config.toml
model = "contrastive audio-text model"
dataset = "synthesized solo parts of chorales (CocoChorales)"
train_examples = 39062
gain_aug_db = 6
noise_aug = 0.002
time_shift_ms = 50
n_mels = 40
hop_length = 160
input = "log_mel"
spec_augment = false
win_length = 512
tokenizer = "char"
vocab_size = 32
loss = "sigmoid"
embed_dim = 384
encoder_arch = "tdnn"
encoder_norm = "batchnorm"
encoder_activation = "relu"
encoder_depths = [18]
encoder_kernel_size = 5
encoder_stem = "single"
encoder_widths = [320]
text_encoder_causal = false
text_encoder_width = 128
text_encoder_layers = 7
text_encoder_norm = "rmsnorm"
text_encoder_norm_position = "pre"
text_encoder_activation = "gelu"
text_encoder_mlp_ratio = 4
text_encoder_head_dim = 64
text_encoder_fused_qkv = true
text_encoder_bias = "all"
text_encoder_qk_norm = false
text_encoder_parallel_block = true
text_encoder_dropout = 0.1
text_encoder_inner_norm = false
text_encoder_drop_path = 0.15
text_encoder_positions = "sincos"
init = "torch_default"
residual_init = "zero_last"
optimizer = "soap"
beta2 = 0.99
learning_rate = 0.0019
beta1 = 0.95
shampoo_beta = 0.99
eps = 1e-08
precondition_frequency = 16
max_precond_dim = 1024
one_sided = true
adamw_lr_other_params = 0.0021
max_grad_norm = 1.0
max_steps = 10200
batch_size = 256
epochs = 66.8
lr_schedule = "step"
warmup_steps = 200
weight_decay = 0.1
adamw_weight_decay_other_params = 0.05
Rows from block 14 of the audio encoder of a small contrastive audio-text model, named by matrix and row number. Each number is 128 + 24 x the weight over its row's rms, rounded and kept within 0 to 255. All counts start at 0. Numbers have three digits each.
After each channel's rows are labels from the 100 clips, of 14848, where the channel reaches its highest value: "lies over" is the class under the peak; "loudest band" is the band of the loudest frequency at the time of the peak. Only what is clearly more common there than usual is listed. The data: synthesized solo parts of chorales (CocoChorales).
# conv: width-5 conv, dilation 2 (encoder.blocks.14.conv.weight, 320x320x5, each kernel summed), inputs 200-239

conv.211:124130113100115145127136124148129123092109140130093130075092105125130156150134146097130122141091144132131086130079094144
lies over: A#4
loudest band: 250 to 500 Hz

conv.50:126125137153117128113125140149066137122117144139110136140096147158126152141161108116136135105058131159152101154145144120
lies over: B4
loudest band: 250 to 500 Hz

conv.136:091122120151128133140143123075147104150109155130087112141126118137134079123091130108144094123127120149093160138123134142
lies over: D#3; D3
loudest band: 250 to 500 Hz

conv.95:136120129113121123118139129112133145158138103115118131122139162110081126114152125121137117117118183179131141103115120134
lies over: D#4; D4
loudest band: 250 to 500 Hz

conv.295:132103134081132112112156099104121123163111118167134117105101144150123076119105139117169131134114142156096121117132127120
lies over: D5
loudest band: 500 to 1000 Hz

conv.278:076097125114088100097150140127092137098088092144112122113134143121148123096089100108138092125150137124123149125176088118
lies over: A#3; D4
loudest band: 250 to 500 Hz

conv.94:145150140112128114131123130117141110109124159121114138145098150113139077148117135149145101070144131182087126113087153103
lies over: C#5
loudest band: 500 to 1000 Hz

conv.300:129124125103127089115121096125100092093101124120132149088088120099093098142141139132148110139108104150090093117113119122
lies over: A4; A#4
loudest band: 250 to 500 Hz

conv.64:139148126120157088108106108156097133168146120099133124103111115127134151129104088101136148113115117109116101123119174110
lies over: F4; F#4
loudest band: 1000 to 2000 Hz

conv.258:156082102140113144090108101133100109152114136108126069150137125146105137214143187138141137128078111132137155108094088119
lies over: G#5
loudest band: 500 to 1000 Hz

conv.161:118107135122130092213136114117144121113088129123108140129166119091114127128136129102110151134105123109137116108152127132
lies over: C4; C#4
loudest band: 250 to 500 Hz

conv.60:157131128102104077124153162136082088099088139120106137122125132126117116127124097145153135121119170141078124138137133137
lies over: A4
loudest band: 250 to 500 Hz

conv.208:140142149120113135141082102119143129122163077145141153113143123130105086151133186131136111137122096150103124128112124117
lies over: E4
loudest band: 250 to 500 Hz

conv.309:123125106127128096154133123124108158105116113084108146104102108084104187142133124104106124137122101092154100136126121086
lies over: B4
loudest band: 250 to 500 Hz

conv.251:147156130148148132135153125098117120153136075087137156126111120113127131096092123110129092127135130137092122135159173089
lies over: D4
loudest band: 250 to 500 Hz

conv.140:116177124110150136091118095142157080157128127174131139099091103136138116150114161096103151118134113111140091081174141114
lies over: F5; F4
loudest band: 500 to 1000 Hz

conv.97:112176113117155149113111122133140101146146121125146112112088099159107131121095138089101139111133105112118093117153157098
lies over: G5
loudest band: 1000 to 2000 Hz

conv.160:142071105125125118120142127105079128163097136150144086107123133160116127131133128101160130149133141125064144149168136146
lies over: D4
loudest band: 250 to 500 Hz

conv.305:131168126124152117088162134091123150133179111121086130152172135122092145155135103113149116070120118116131186103154135138
lies over: C#5
loudest band: 500 to 1000 Hz

conv.260:156101139119159145089184108107081150109173126073126119130128126153133117104111108095112114115153115120090122137168129076
lies over: D#4; D4
loudest band: 250 to 500 Hz

conv.139:164132104109117122147070105113125125112110123112148144116111115115112171155120159133131137152117108104139084119062092133
lies over: C4; C#4
loudest band: 250 to 500 Hz

conv.283:122146113114118111133128142110141092126128095137108136139148074140077116153142129128129130110085105117117128144081127160
lies over: G#4
loudest band: 250 to 500 Hz

conv.44:103109116153113079145160123118096125142138128101134114118183121133090096087081111116112186173123147126072191143109131109
lies over: G4; G#4
loudest band: 250 to 500 Hz

conv.291:111128188141115123106121157171176109079148139128144129130116086123117169131176138144135070123172160102149143148117117126
lies over: C#4; A4
loudest band: 250 to 500 Hz

conv.122:133138141113158090125131134126102107127130104133104135091104115150094128080129127129125132155083082109110121138143160118
lies over: G#5
loudest band: 1000 to 2000 Hz

conv.212:150124107110101094077149148131083127131094154081110114120133150128117152154085121131105153119095130145097119167162128088
lies over: D#5
loudest band: 500 to 1000 Hz

conv.69:121101123070149152094074089088091093163107148149120100086125123132135108129100130073121122114140103097112105100132169131
lies over: G5; G4
loudest band: 1000 to 2000 Hz

conv.49:110117108092119125133141097077108128146139112140098128163135174106144108126070136109152100136193143130143129087130122145
lies over: C5
loudest band: 500 to 1000 Hz

conv.33:109114122138131123143110121070136115144144127120107096130156139152149127121128115112089147115075139122155135122130096123
lies over: C#5; C5
loudest band: 500 to 1000 Hz

conv.178:088140123143100103117165135121152148090122103104144141187127086107124131123125132139134089075143101072125134126143150136
lies over: A4
loudest band: 250 to 500 Hz

conv.203:125137130120160108142092107091129097126130110163124146128166093134080124134115147117116141129113118100154153089116107173
lies over: F#4; F4
loudest band: 250 to 500 Hz

conv.238:118091145125151120101114082104107101172119152142141112104103135168121106095057091069135131155119125134105096119118158123
lies over: F#5
loudest band: 500 to 1000 Hz

conv.83:130143142130131134095132130108121115137109128112119122104148073137067177150128115139107110103124119083168166135120122173
lies over: D4; D#4
loudest band: 250 to 500 Hz

conv.126:097128113144149145130102148199123120110146112129155109080118105096160097105080092126117109115164112100133087168121144121
lies over: A#4
loudest band: 250 to 500 Hz

conv.85:131122142103131134147120123163106130120097122130115104107125133133190113135110123101128134141146126094125120129082093110
lies over: D#4
loudest band: 250 to 500 Hz

conv.87:136114098133130094148153093125090106140085109146105128087140084132099121138098152094135190208107162109119130131105127105
lies over: B3
loudest band: 250 to 500 Hz

conv.227:132107097113079112091158166106117097094104108116117110163122136123121128152124143158144111059104122176083162155127122138
lies over: G#5
loudest band: 500 to 1000 Hz

conv.32:132094092079122125128094127141094114148109154152146133141099114166143118126072127133132099107119135117123071108161179164
lies over: G#5
loudest band: 1000 to 2000 Hz

conv.54:154135131108146112156122130152097115156116157038109133125127118070108130110120090159100153112119161139144142141108143097
lies over: F#5; silence
loudest band: 500 to 1000 Hz

conv.68:156052121130127162129119112111100109136086154128115070104140117119090134200158186108159141133125150122154132096103069142
lies over: silence
loudest band: 500 to 1000 Hz

conv.306:139145139098135101141112113109102103131113140104168166130105150098100092142116126147104117111120123165118119103142130095
lies over: C5
loudest band: 500 to 1000 Hz

conv.80:156100082109125114199138139140105150106113109139166150129086152130132126157110145150156113153129077128140097149121115143
lies over: B4
loudest band: 1000 to 2000 Hz

conv.24:083138063118123120138153093124111152166097118161135149097159183161158137064127126077160182155132147136115141107152126136
lies over: C4; C5
loudest band: 500 to 1000 Hz

conv.188:128115137120137165110136173153140114104129095171113083174129132153148126138141162170145102128176147100131134122181091162
lies over: D#3
loudest band: 250 to 500 Hz

conv.280:114131145113120154144113099113148118139145132130066136116109134122136123132096118115103086098127163130144089066084118089
lies over: B4; B3
loudest band: 250 to 500 Hz

conv.115:121152147160123148151106133136135153126157180115126123150121112114108100140095106120084120117148121124111098133094152069
lies over: G#4; G4
loudest band: 250 to 500 Hz

conv.137:116124121089154118106110097116140073132149101124084134100124127177058115142101137123132137123121119117174121076116151114
lies over: C#4; C4
loudest band: 250 to 500 Hz

conv.152:135105137097124098118147111099109115105083147139103114133131098152140104129121126116116165172154087085106139096127139116
lies over: D5; D#4
loudest band: 500 to 1000 Hz

conv.255:139109066129103086094128117085082134127079160103119138185115126099136108150110137147161166149103120175099119113162111100
lies over: D#5
loudest band: 500 to 1000 Hz; 1000 to 2000 Hz

conv.247:151148142141135138099139141139125086091131124112119127135134098130085088104093119123129088085135135136123170132138117113
lies over: F4; G#4
loudest band: 250 to 500 Hz

conv.196:133112129133138136119133141135143127088103104137108084165116119123131130145155170144116168139175147083136138142166109091
lies over: D#3
loudest band: 250 to 500 Hz

conv.284:100153112127136109183072129146107128132122083122105155124096138074139125125112134127114134159168116111157076107124146130
lies over: F5
loudest band: 500 to 1000 Hz

conv.164:132061079119091139122120115114103087122123177110131092128113119158149099154104149126157128149111159107181101152088112152
lies over: G#4
loudest band: 250 to 500 Hz

conv.234:116149078124145097112181159113112140092130141104122128224160124141132151125082125170145133093160123093092143144136130167
lies over: D#3
loudest band: 250 to 500 Hz

conv.308:114130122123158118107115108084115116136113181085112152101113120091097161115147099133118155119146147135167110105109121105
lies over: D#4
loudest band: 250 to 500 Hz

conv.163:138122093117125131098119099127105119105134051163171128120106106131085091149101137114104142152086087126089111124161097107
lies over: A#3; A4
loudest band: 250 to 500 Hz

conv.2:094119114164125113155104119143135104134101126143094139148152105110138071124095102097143135145114117098098180134117114160
lies over: C5; C#5
loudest band: 500 to 1000 Hz

conv.158:093137106121141127084114129091141133116118106106113133136125126166122107144124143138091130089111080128128117135126125114
lies over: F5
loudest band: 500 to 1000 Hz

conv.30:103099116104108132085146116143126134161094151182134134139144145157130119109130145098135125121171078125140172084177095139
lies over: D#3; D3
loudest band: 250 to 500 Hz

conv.288:101132162121137127106128174116131112100077129135109098154133146119141118119156136159124109081144110158063138122164102107
lies over: D#3; D3
loudest band: 250 to 500 Hz

conv.318:075132110106087114152114101085142092142116138157111178130120129108131134045114084122107129135146130125140114127121128139
lies over: silence; C#5
loudest band: 500 to 1000 Hz

conv.173:108130111144147137130096117082117136131140126139075116131166109098126102115112125115141143128137116090138148134092118130
lies over: B4; E4
loudest band: 250 to 500 Hz

conv.237:119097085095117121121142086129095118132106110134124123067156110142077107102066121109100157109113121095133124100128102085
lies over: D#4; D4
loudest band: 500 to 1000 Hz

conv.261:116090149122105123137171133138121118096124171125167125139128131121144094128146150125143092118157125152116122100160104105
lies over: B4
loudest band: 250 to 500 Hz

conv.4:158145158121115133114139126132120064090133125136120186105105139106128075129138139152149136158141147190146123131095111126
lies over: B4
loudest band: 250 to 500 Hz

conv.293:157137085136137152103096136128134095105139100096124139112089104142110072151107126157141103084090089127144122116118100158
lies over: G#4
loudest band: 250 to 500 Hz

conv.171:135121134119134107098163105149102111089154104110163122104149092149110089107110107083129116108107149114092156125128109138
lies over: D#5; D#4
loudest band: 500 to 1000 Hz

conv.74:084083117114132130122134128138129124198138162105127109110121138161135115115098081108112126121140135116140119119098192135
lies over: G#4; E4
loudest band: 250 to 500 Hz

conv.216:122166132140138122125178151091095147164142109157105127170165142148118148119133117135156146162116110119077167138163173168
lies over: D3; D#3
loudest band: 250 to 500 Hz

conv.264:136107152177131120129133115119109152145085131158138106073165155126162111101117115073154147154119121125113140138119109149
lies over: F4; F#4
loudest band: 250 to 500 Hz

conv.114:116123145095133134088177114135149121113122127129124150151135152147123133123118134129135133111145156107138161103130089120
lies over: A#3
loudest band: 250 to 500 Hz

conv.210:144126121137158101079143132084108130161111143170081113142124122154102143120099109113142160110122086118120129102154128128
lies over: F5; F4
loudest band: 1000 to 2000 Hz

conv.116:138083114118082095120127145116092132116094114119106122122138132125156133069055090142112105129120138124133140133085117132
lies over: E4
loudest band: 250 to 500 Hz

conv.245:128104118088124100130135083104065124113111112102125143107139130112127111108109106119113093129146107137133149097099132143
lies over: A5; A4
loudest band: 500 to 1000 Hz

conv.273:104097125130090168096175117107132118117123153118081105104138098107146123150116151147107138154121101110175149107151111124
lies over: D#5
loudest band: 1000 to 2000 Hz

conv.10:129106098113105099110128130123102108173089082125097121123101099143108141128089107098171131132131097100102129104155124145
lies over: A#3
loudest band: 250 to 500 Hz

conv.292:113127138182128153130109126146139166150151137154142079119110118149154158105114109096093146147113126114128123155128135079
lies over: A5
loudest band: 500 to 1000 Hz

conv.5:080146126131145122093110110165120124134127110107148100129122118123118115122127118126115114118130127099098103076103153139
lies over: G3
loudest band: 250 to 500 Hz