Weights of a small contrastive audio-text model: 7.14M parameters.
Rows from block 8 of the audio encoder of a small contrastive audio-text model, named by matrix and row number. Each number is 500 + 50 x the weight over its row's rms, rounded and kept within 0 to 999. All counts start at 0. Numbers have three digits each. After the name is the row's rms in percent of the matrix's.
After each channel's rows are labels from the 100 clips, of 14848, where the channel reaches its highest value: "loudest band" is the band of the loudest frequency at the time of the peak. Only what is clearly more common there than usual is listed. The data: synthesized solo parts of chorales (CocoChorales).
# conv: width-5 conv, dilation 2 (encoder.blocks.8.conv.weight, 320x320x5, each kernel summed), inputs 160-319

conv.111 093:508502538528559470492457558509560501473486459455532543461607602467455465469486588564501456553549530440520626460475566508508532429531488423571528526531446625555486481551566457468529454521544407544518401448452489520523486572505529429547518562468465527410481434446545487475509511459513516467575412584473453550501476553516460546496480478589541511479481478462484550486545460505407543479603437519464510543413464546439600470444483498503471470511600569478554431457481528576420526599510449
loudest band: 500 to 1000 Hz

conv.202 098:463505552560473535529445589512403536537490524527478514570507620436450414435527430547498539493542483525554477495505544604511515509506476523503544479552544489517525474566504494598521449504604469498493548472561481529529540562508495417545547471474587475454574509531485428454412485434552476463460486496490485455541471519464384528466477506604421544438493560544426595415525569476438544514527504478492632456440538494485428511433515516498481508555504511499540472475455545477523568507470462
loudest band: 1000 to 2000 Hz

conv.60 069:533451522553470577483521545441463497535607453493507506506435473597468530450474519435560458467546475578409504523497508476549525515528462530629427494510517444552511557478514546462543518360490445464548591498537466526539525545494490431423527533527510479571535594486491489450462540469448470499471476543508574465591539433511508483384575477497424411503592538569562456478504468524496515531520547566476440567424515519449492526481473463517442457493496545580502495551629452433561417506525458
loudest band: 250 to 500 Hz

conv.57 117:503545475503535462451523473582500534460601634487481484448474499487465497518416483417496476452491447498430649495489475488527448433568540496534442511454493533541524459406496546447489473486530528457494499486456530494497498448493489668519474436459523473438473485490496425515608556512451613522516523442571477473533477496470469497456503474483492639426507452499485529467466573475481577528486544507443530453548570435527569524417519451481495381545459542558449652484543565505495527508447509
loudest band: 250 to 500 Hz

conv.216 128:603373510580527505532481572473485468487467559501423485515614506502583541465520541553530596488455453507504466581555421524412400612493561486498543503476500508544439484541461529592420504452514410530484464466465572466444540440451536511496452459419501477514462422512487437494512374446545550546577613506502571481413494565484442460539536494458540571494515396508491399450426552487445428525503521497452596491530486466561512542459490500540516506544456497434491527525524473491574443524469508
loudest band: 1000 to 2000 Hz

conv.101 077:408501497557406492455559562456496507508468479539515561546456504452525528545504419531555477539517529533573466511425530570552463488567490488459506427537470434457561537518460490429456512410478448483510464448564552503499559520574535576529503533381403456613497456492473565461434468459341464387425513478491504484476480526462468590547462567549527489499479368458492592478452467505465545511486467416468428467570513516481462541479533473489555418431494575452476405515527533585502446427496508
loudest band: 2000 to 4000 Hz

conv.229 109:554448434478437510554495448478524537538450481548543506524478427504496551489555491500427555521519569508515481458497525538482542589466453590559410502531493496509459406397502547472427506432540591513472572534490557554461493511538478583455494521513562509489455663526552561476434533479461468522478464515497531528637556489497535548487466497470546515551520471445538487461456541488545488510451492482545467537539524570449447544506456441480541575453454602473472380567512511474464428525496453
loudest band: 500 to 1000 Hz

conv.204 096:499444541463415554468489486437437521498456562587348451504367472583497610482469416481602525447514464536510427564440523517469519515436443512474454470510474518476460507492443561501435543434446483408538474498498519419627526440484531495449510514511503468607573441487485478561476490404510470398423413575468544471485523393404481456499640461425468410501602556571588485528516426484495425610530445493564514480486538513533466471504524494538503595478449490527449475527511548449441458480525487
loudest band: 2000 to 4000 Hz

conv.1 105:492568516412516458458456537541585543447460438480500457479522462483629501505506520517544571471457558451551466519520492457436539472492503404511635526452505470474534578671484431513483512553522505458459487632502471477478421473495486488522569478498489463497488479496507498548565483505534431537503459512423449529414496524496492464622618512484504430581530616439500490595478468479493477512655487523510530508472440543517506418576459540424503500526615486438440492505489603516487579472460502
loudest band: 2000 to 4000 Hz

conv.290 095:413476430542490437557489570493411475536528492489461526580536500496411438435556547496476490457524457557555551471535467483538416430516556512490507511423521480503464534560528390446587501476491479542481508541480556443527483559504518531520548504565502491491437495466485417482467545501465516443486488457485482480507402507440441472421499456509603473425524547536498534409472530565434522393532443488453479528447513494404441586410505488459465423477471532586402503530552487429547538503492471
loudest band: 500 to 1000 Hz

conv.241 114:459545524463546442541485480565609466533544530498502513527463513503572509525420465388523554420481418524427566479546524506418538494549526465426543500455474537494532576539506501469472544552527486479482446520439473547547508474519586536496536423496493459498434459500510528450602467541450553574500411493476483413480488499472446474640521546455504490507511521491539518467428541499514536517638461506554487463527399446548568524503537580520457474510555489459477472545478649498516507472473488
loudest band: 2000 to 4000 Hz; 1000 to 2000 Hz

conv.55 069:482441567490423509469456512519505528388477530481445549498494420527521559492522454453512482489403496427570450512537478502483482441487510461515451508478473475562516423446473561544528594534457440507458445494539460469460528501439444511485446486453443487502555467474457448496514466473581488456462448495441455577445428465495592520426469441417635478471505496522475471549496441425537412570453438541481619524475491526475554475484414418503516564583514571456414387518473500407574559503461449
loudest band: 500 to 1000 Hz

conv.299 098:433605537507498447469484525471534393448475430524442453405504470430592459457342511505515488461524560652392471510529469509499508436456456480475567486517559478495514591491502527502466529492546446501561446526538541500592455562463522519462616485468631455475437491410454461472531514433408581525503535575504523487453511505490417490556533467491471550533527488498541459449386431515488558462573474570530455517494451407412467474516492573429505499564552502482425475586562522483525490425385526
loudest band: 250 to 500 Hz

conv.243 099:541580483491376482475474486459484436544426489590394489496500476582517573456507517401505586441474511449452512502442443509490499550490494509507528489479512490511508529450539607490531455528464475469428437513517420548514489525530511590500430450531482495444459477503601463470505497509483454467443471445542507417413394450470538453518568536570529531454487529481498536483440481367586489518480497506491533548509500433404464516442487492442554465443502511471476508483517458446430520493484416
loudest band: 250 to 500 Hz

conv.297 098:475527569544436506515487500487415472585543493582454516500497486543463468468442487499546518437546605553539496512580512563532520532456518548510523420489409498551536505488447570515559508443543395501479414464550461484494562574449496493451467606564496484453447523475452457415389451511525547518446463502543425595554370512445507561500490499522559500562538506486466487504423584437481447526565560500544484583500475526355465560363543459554607491562466512463464418496535442428513555470386459
loudest band: 500 to 1000 Hz

conv.118 087:472595342510457506506435490447471442452524537514498367471518566504448465425584494529460504479427510463523505455436521390439541520444521508545396483503408411488484486575566531518535448543421500414391498532501523490525508507530460508499539438504478608471431557418579502517448462485581520489505471410491451477526444492598544502438396514551461548514414540508494571525520474488510532456378545480559544437480489556553478507525490479464515533507503443478458522380348524523488452503518445
loudest band: 250 to 500 Hz

conv.21 083:557473541515433515451507526468444416447390474579439500568515441522504395550474469526499479439485551476496415468593409445551516501474548479488528497474490487521538479447493505456510576431433483485515415467552466557486493484520518470522521555523443541523494359506525442587450520482459566467411483571542422526470416502513519480495494495456642411505459530569433495441470446407574349393509459407533442531442469499467373470518502449558515527589486548447524518521485492475480549492452584
loudest band: 500 to 1000 Hz

conv.319 101:450565462535498351487500559529517461496473479623467498486453500533463477459570493562484496450462507477533481466478554535510514523436519516467561505512487478463549600599459489446420420509509507535468421599454474481574455523499465496382529523388460459519519467371491450502562431544426489539494433460477452494471497428467541451457567520486376492575549498432442514563569446515504521545551483473553517422479487575500509391554518496494410548384577422447377521427452601437480627532530457
loudest band: 2000 to 4000 Hz

conv.64 117:532571474517532465437513469531571432534464549438493521407434482464627508463419503412508528520533528546424509558420467490486541485515382489424541500459458485475475534545507454462529465502512504466500428519439500498499559493490563510534568457463486503459432443492514495544594531504474543515520494525480492425465507482500441530591548558493496455556534544472478491603445503514496509530614402392533536442517469473534521471521409495410499430457567527486484521522509624542433446468523550
loudest band: 2000 to 4000 Hz

conv.230 098:488473570543457513555417564409498505625550571581441548582463547496487625421574488522458540495435463485531498494497507676482485502402483541500499513554456476529485465505411541521538552494623540413453553501568523449524499527435555508510439559505483454452609480487398421438443550408494524490477517527545485517465478484433505482471549452582529498475505552574521517519515605459478437572446549515475604489484522476465400520477501443537512526549471498436476488588550525402513410483456428
loudest band: 500 to 1000 Hz; 1000 to 2000 Hz

conv.94 101:555420536572487486483513537461443436515482459463542530539484555488547617468577454558522622564459544431507499472493431537515494579486482519532477531451478455539491443565491592482563527457554497484556548534479463481352544517502492493492419556488450542481527500473580500480427484543456494523445638458614501515485487537562531497473478509602451512464434489525509463473515640478503461563555571476424526502543511509435464484424455517565561417552451558462492484532469449554605529535484492
loudest band: 500 to 1000 Hz

conv.35 087:507524497558484489512570443517420497429561555439561481477483545486472490543446480482550472557578577573421504499532533454535505501479484529455424542539566490502507439391528467478469536589451441557600512463578435537586523586503426568501614486437605444469488533512485507497428487437474434468547473448456570611521439556504466578422529485468506489529524464450510453404503466545525589463521524528599554592505503498473503574403501564472462407536480438541447470511545509522539507502465517
loudest band: 250 to 500 Hz

conv.195 099:558508514513562414461478513505490500503467469449502447429581475550443429487457585539402461449483529522584453593481494448472524453504486481508490584527584506476518484460490428586539390508495510558471445496415382525417564443444411522600607503450513478427457531401490458476459477567517536509550489383512532425474437619504511442533497474439479510582496506498446424506527456493510524430501515468531552457431419497478469530526454442458615499559486443476427509447561386423544428417455447
loudest band: 500 to 1000 Hz

conv.189 118:476555486519584482508438567505466562519503463518495524594535541400476445473615584551475430557506507506558479423417524476557494440479461511474574511504507603486441509547520477498464488512483507515526506502535499573539446475590530493543539493443515527461562524449527476559526502348434513514551440595444513508539583463560549549488518411527482520455486521481472549454547488555515518470516463543524487428430493574592604534536506507533481513418671516443559488493482526501453557529563542
loudest band: 500 to 1000 Hz

conv.145 099:552482487524406518505565429430398415429494487455466458501482424481507389589519413536539420539511543466465484549572502433471453484533500561587502465483537452546453441476421419543507510473388411451611451542519466485530558517568439472570414483487495441499496412459409464529421552446577528453410536529452518537449457507446494455430368493421580454493412542462364453472512424404541524402516502392478499462494485503491467505460491502527517550547554575439538493436450515508471522439432642
loudest band: 500 to 1000 Hz

conv.148 107:550491511484510479483528445465513508462414448500516481562470487499570444542559535473412521497526505468591507499421573490466520533546423484562527600544634508497496451455415465507590430468494507447482546512472560491481510476462474600561604462496560413488468659446446511498504540501474436511561580507507583490671510687479492527489501542512436564541534502452409499496531542477492574451455451440477457421479592519461473496500471496483478477502503512435470476505617488483540414526492490
loudest band: 500 to 1000 Hz

conv.194 100:486558457499500419569560513555478551548431434541493449543469461481518479523571512567428588467520489448563456469537593518470492620482490526523541484561499460531527535633416448545445474557489520560526469575504511479526464508486385407456463478421509502481514471454514545468447469552533418474503470475379486483427449489483481445540489502510404457557535545409491487530555491459539514538509511488620549511487513587515533458487600497549482584464531414342448512426404530487508609538500471
loudest band: 250 to 500 Hz

conv.283 106:433480479428575476518504536495527588503442467434603561506489544485525519549490568540412449486498604436526556469439589535554456531500452466462459523531511477541530436499471432466475478407470487551435530486485463512435508613447442459553458540543448417473509613451454518520421535507460458470563437526555401553559525493504515575438471540521562514532443507513483533496461456397523515519487452476449518580455459500419545473497457425428498482516524554437439413530474550512465469510466517
loudest band: 500 to 1000 Hz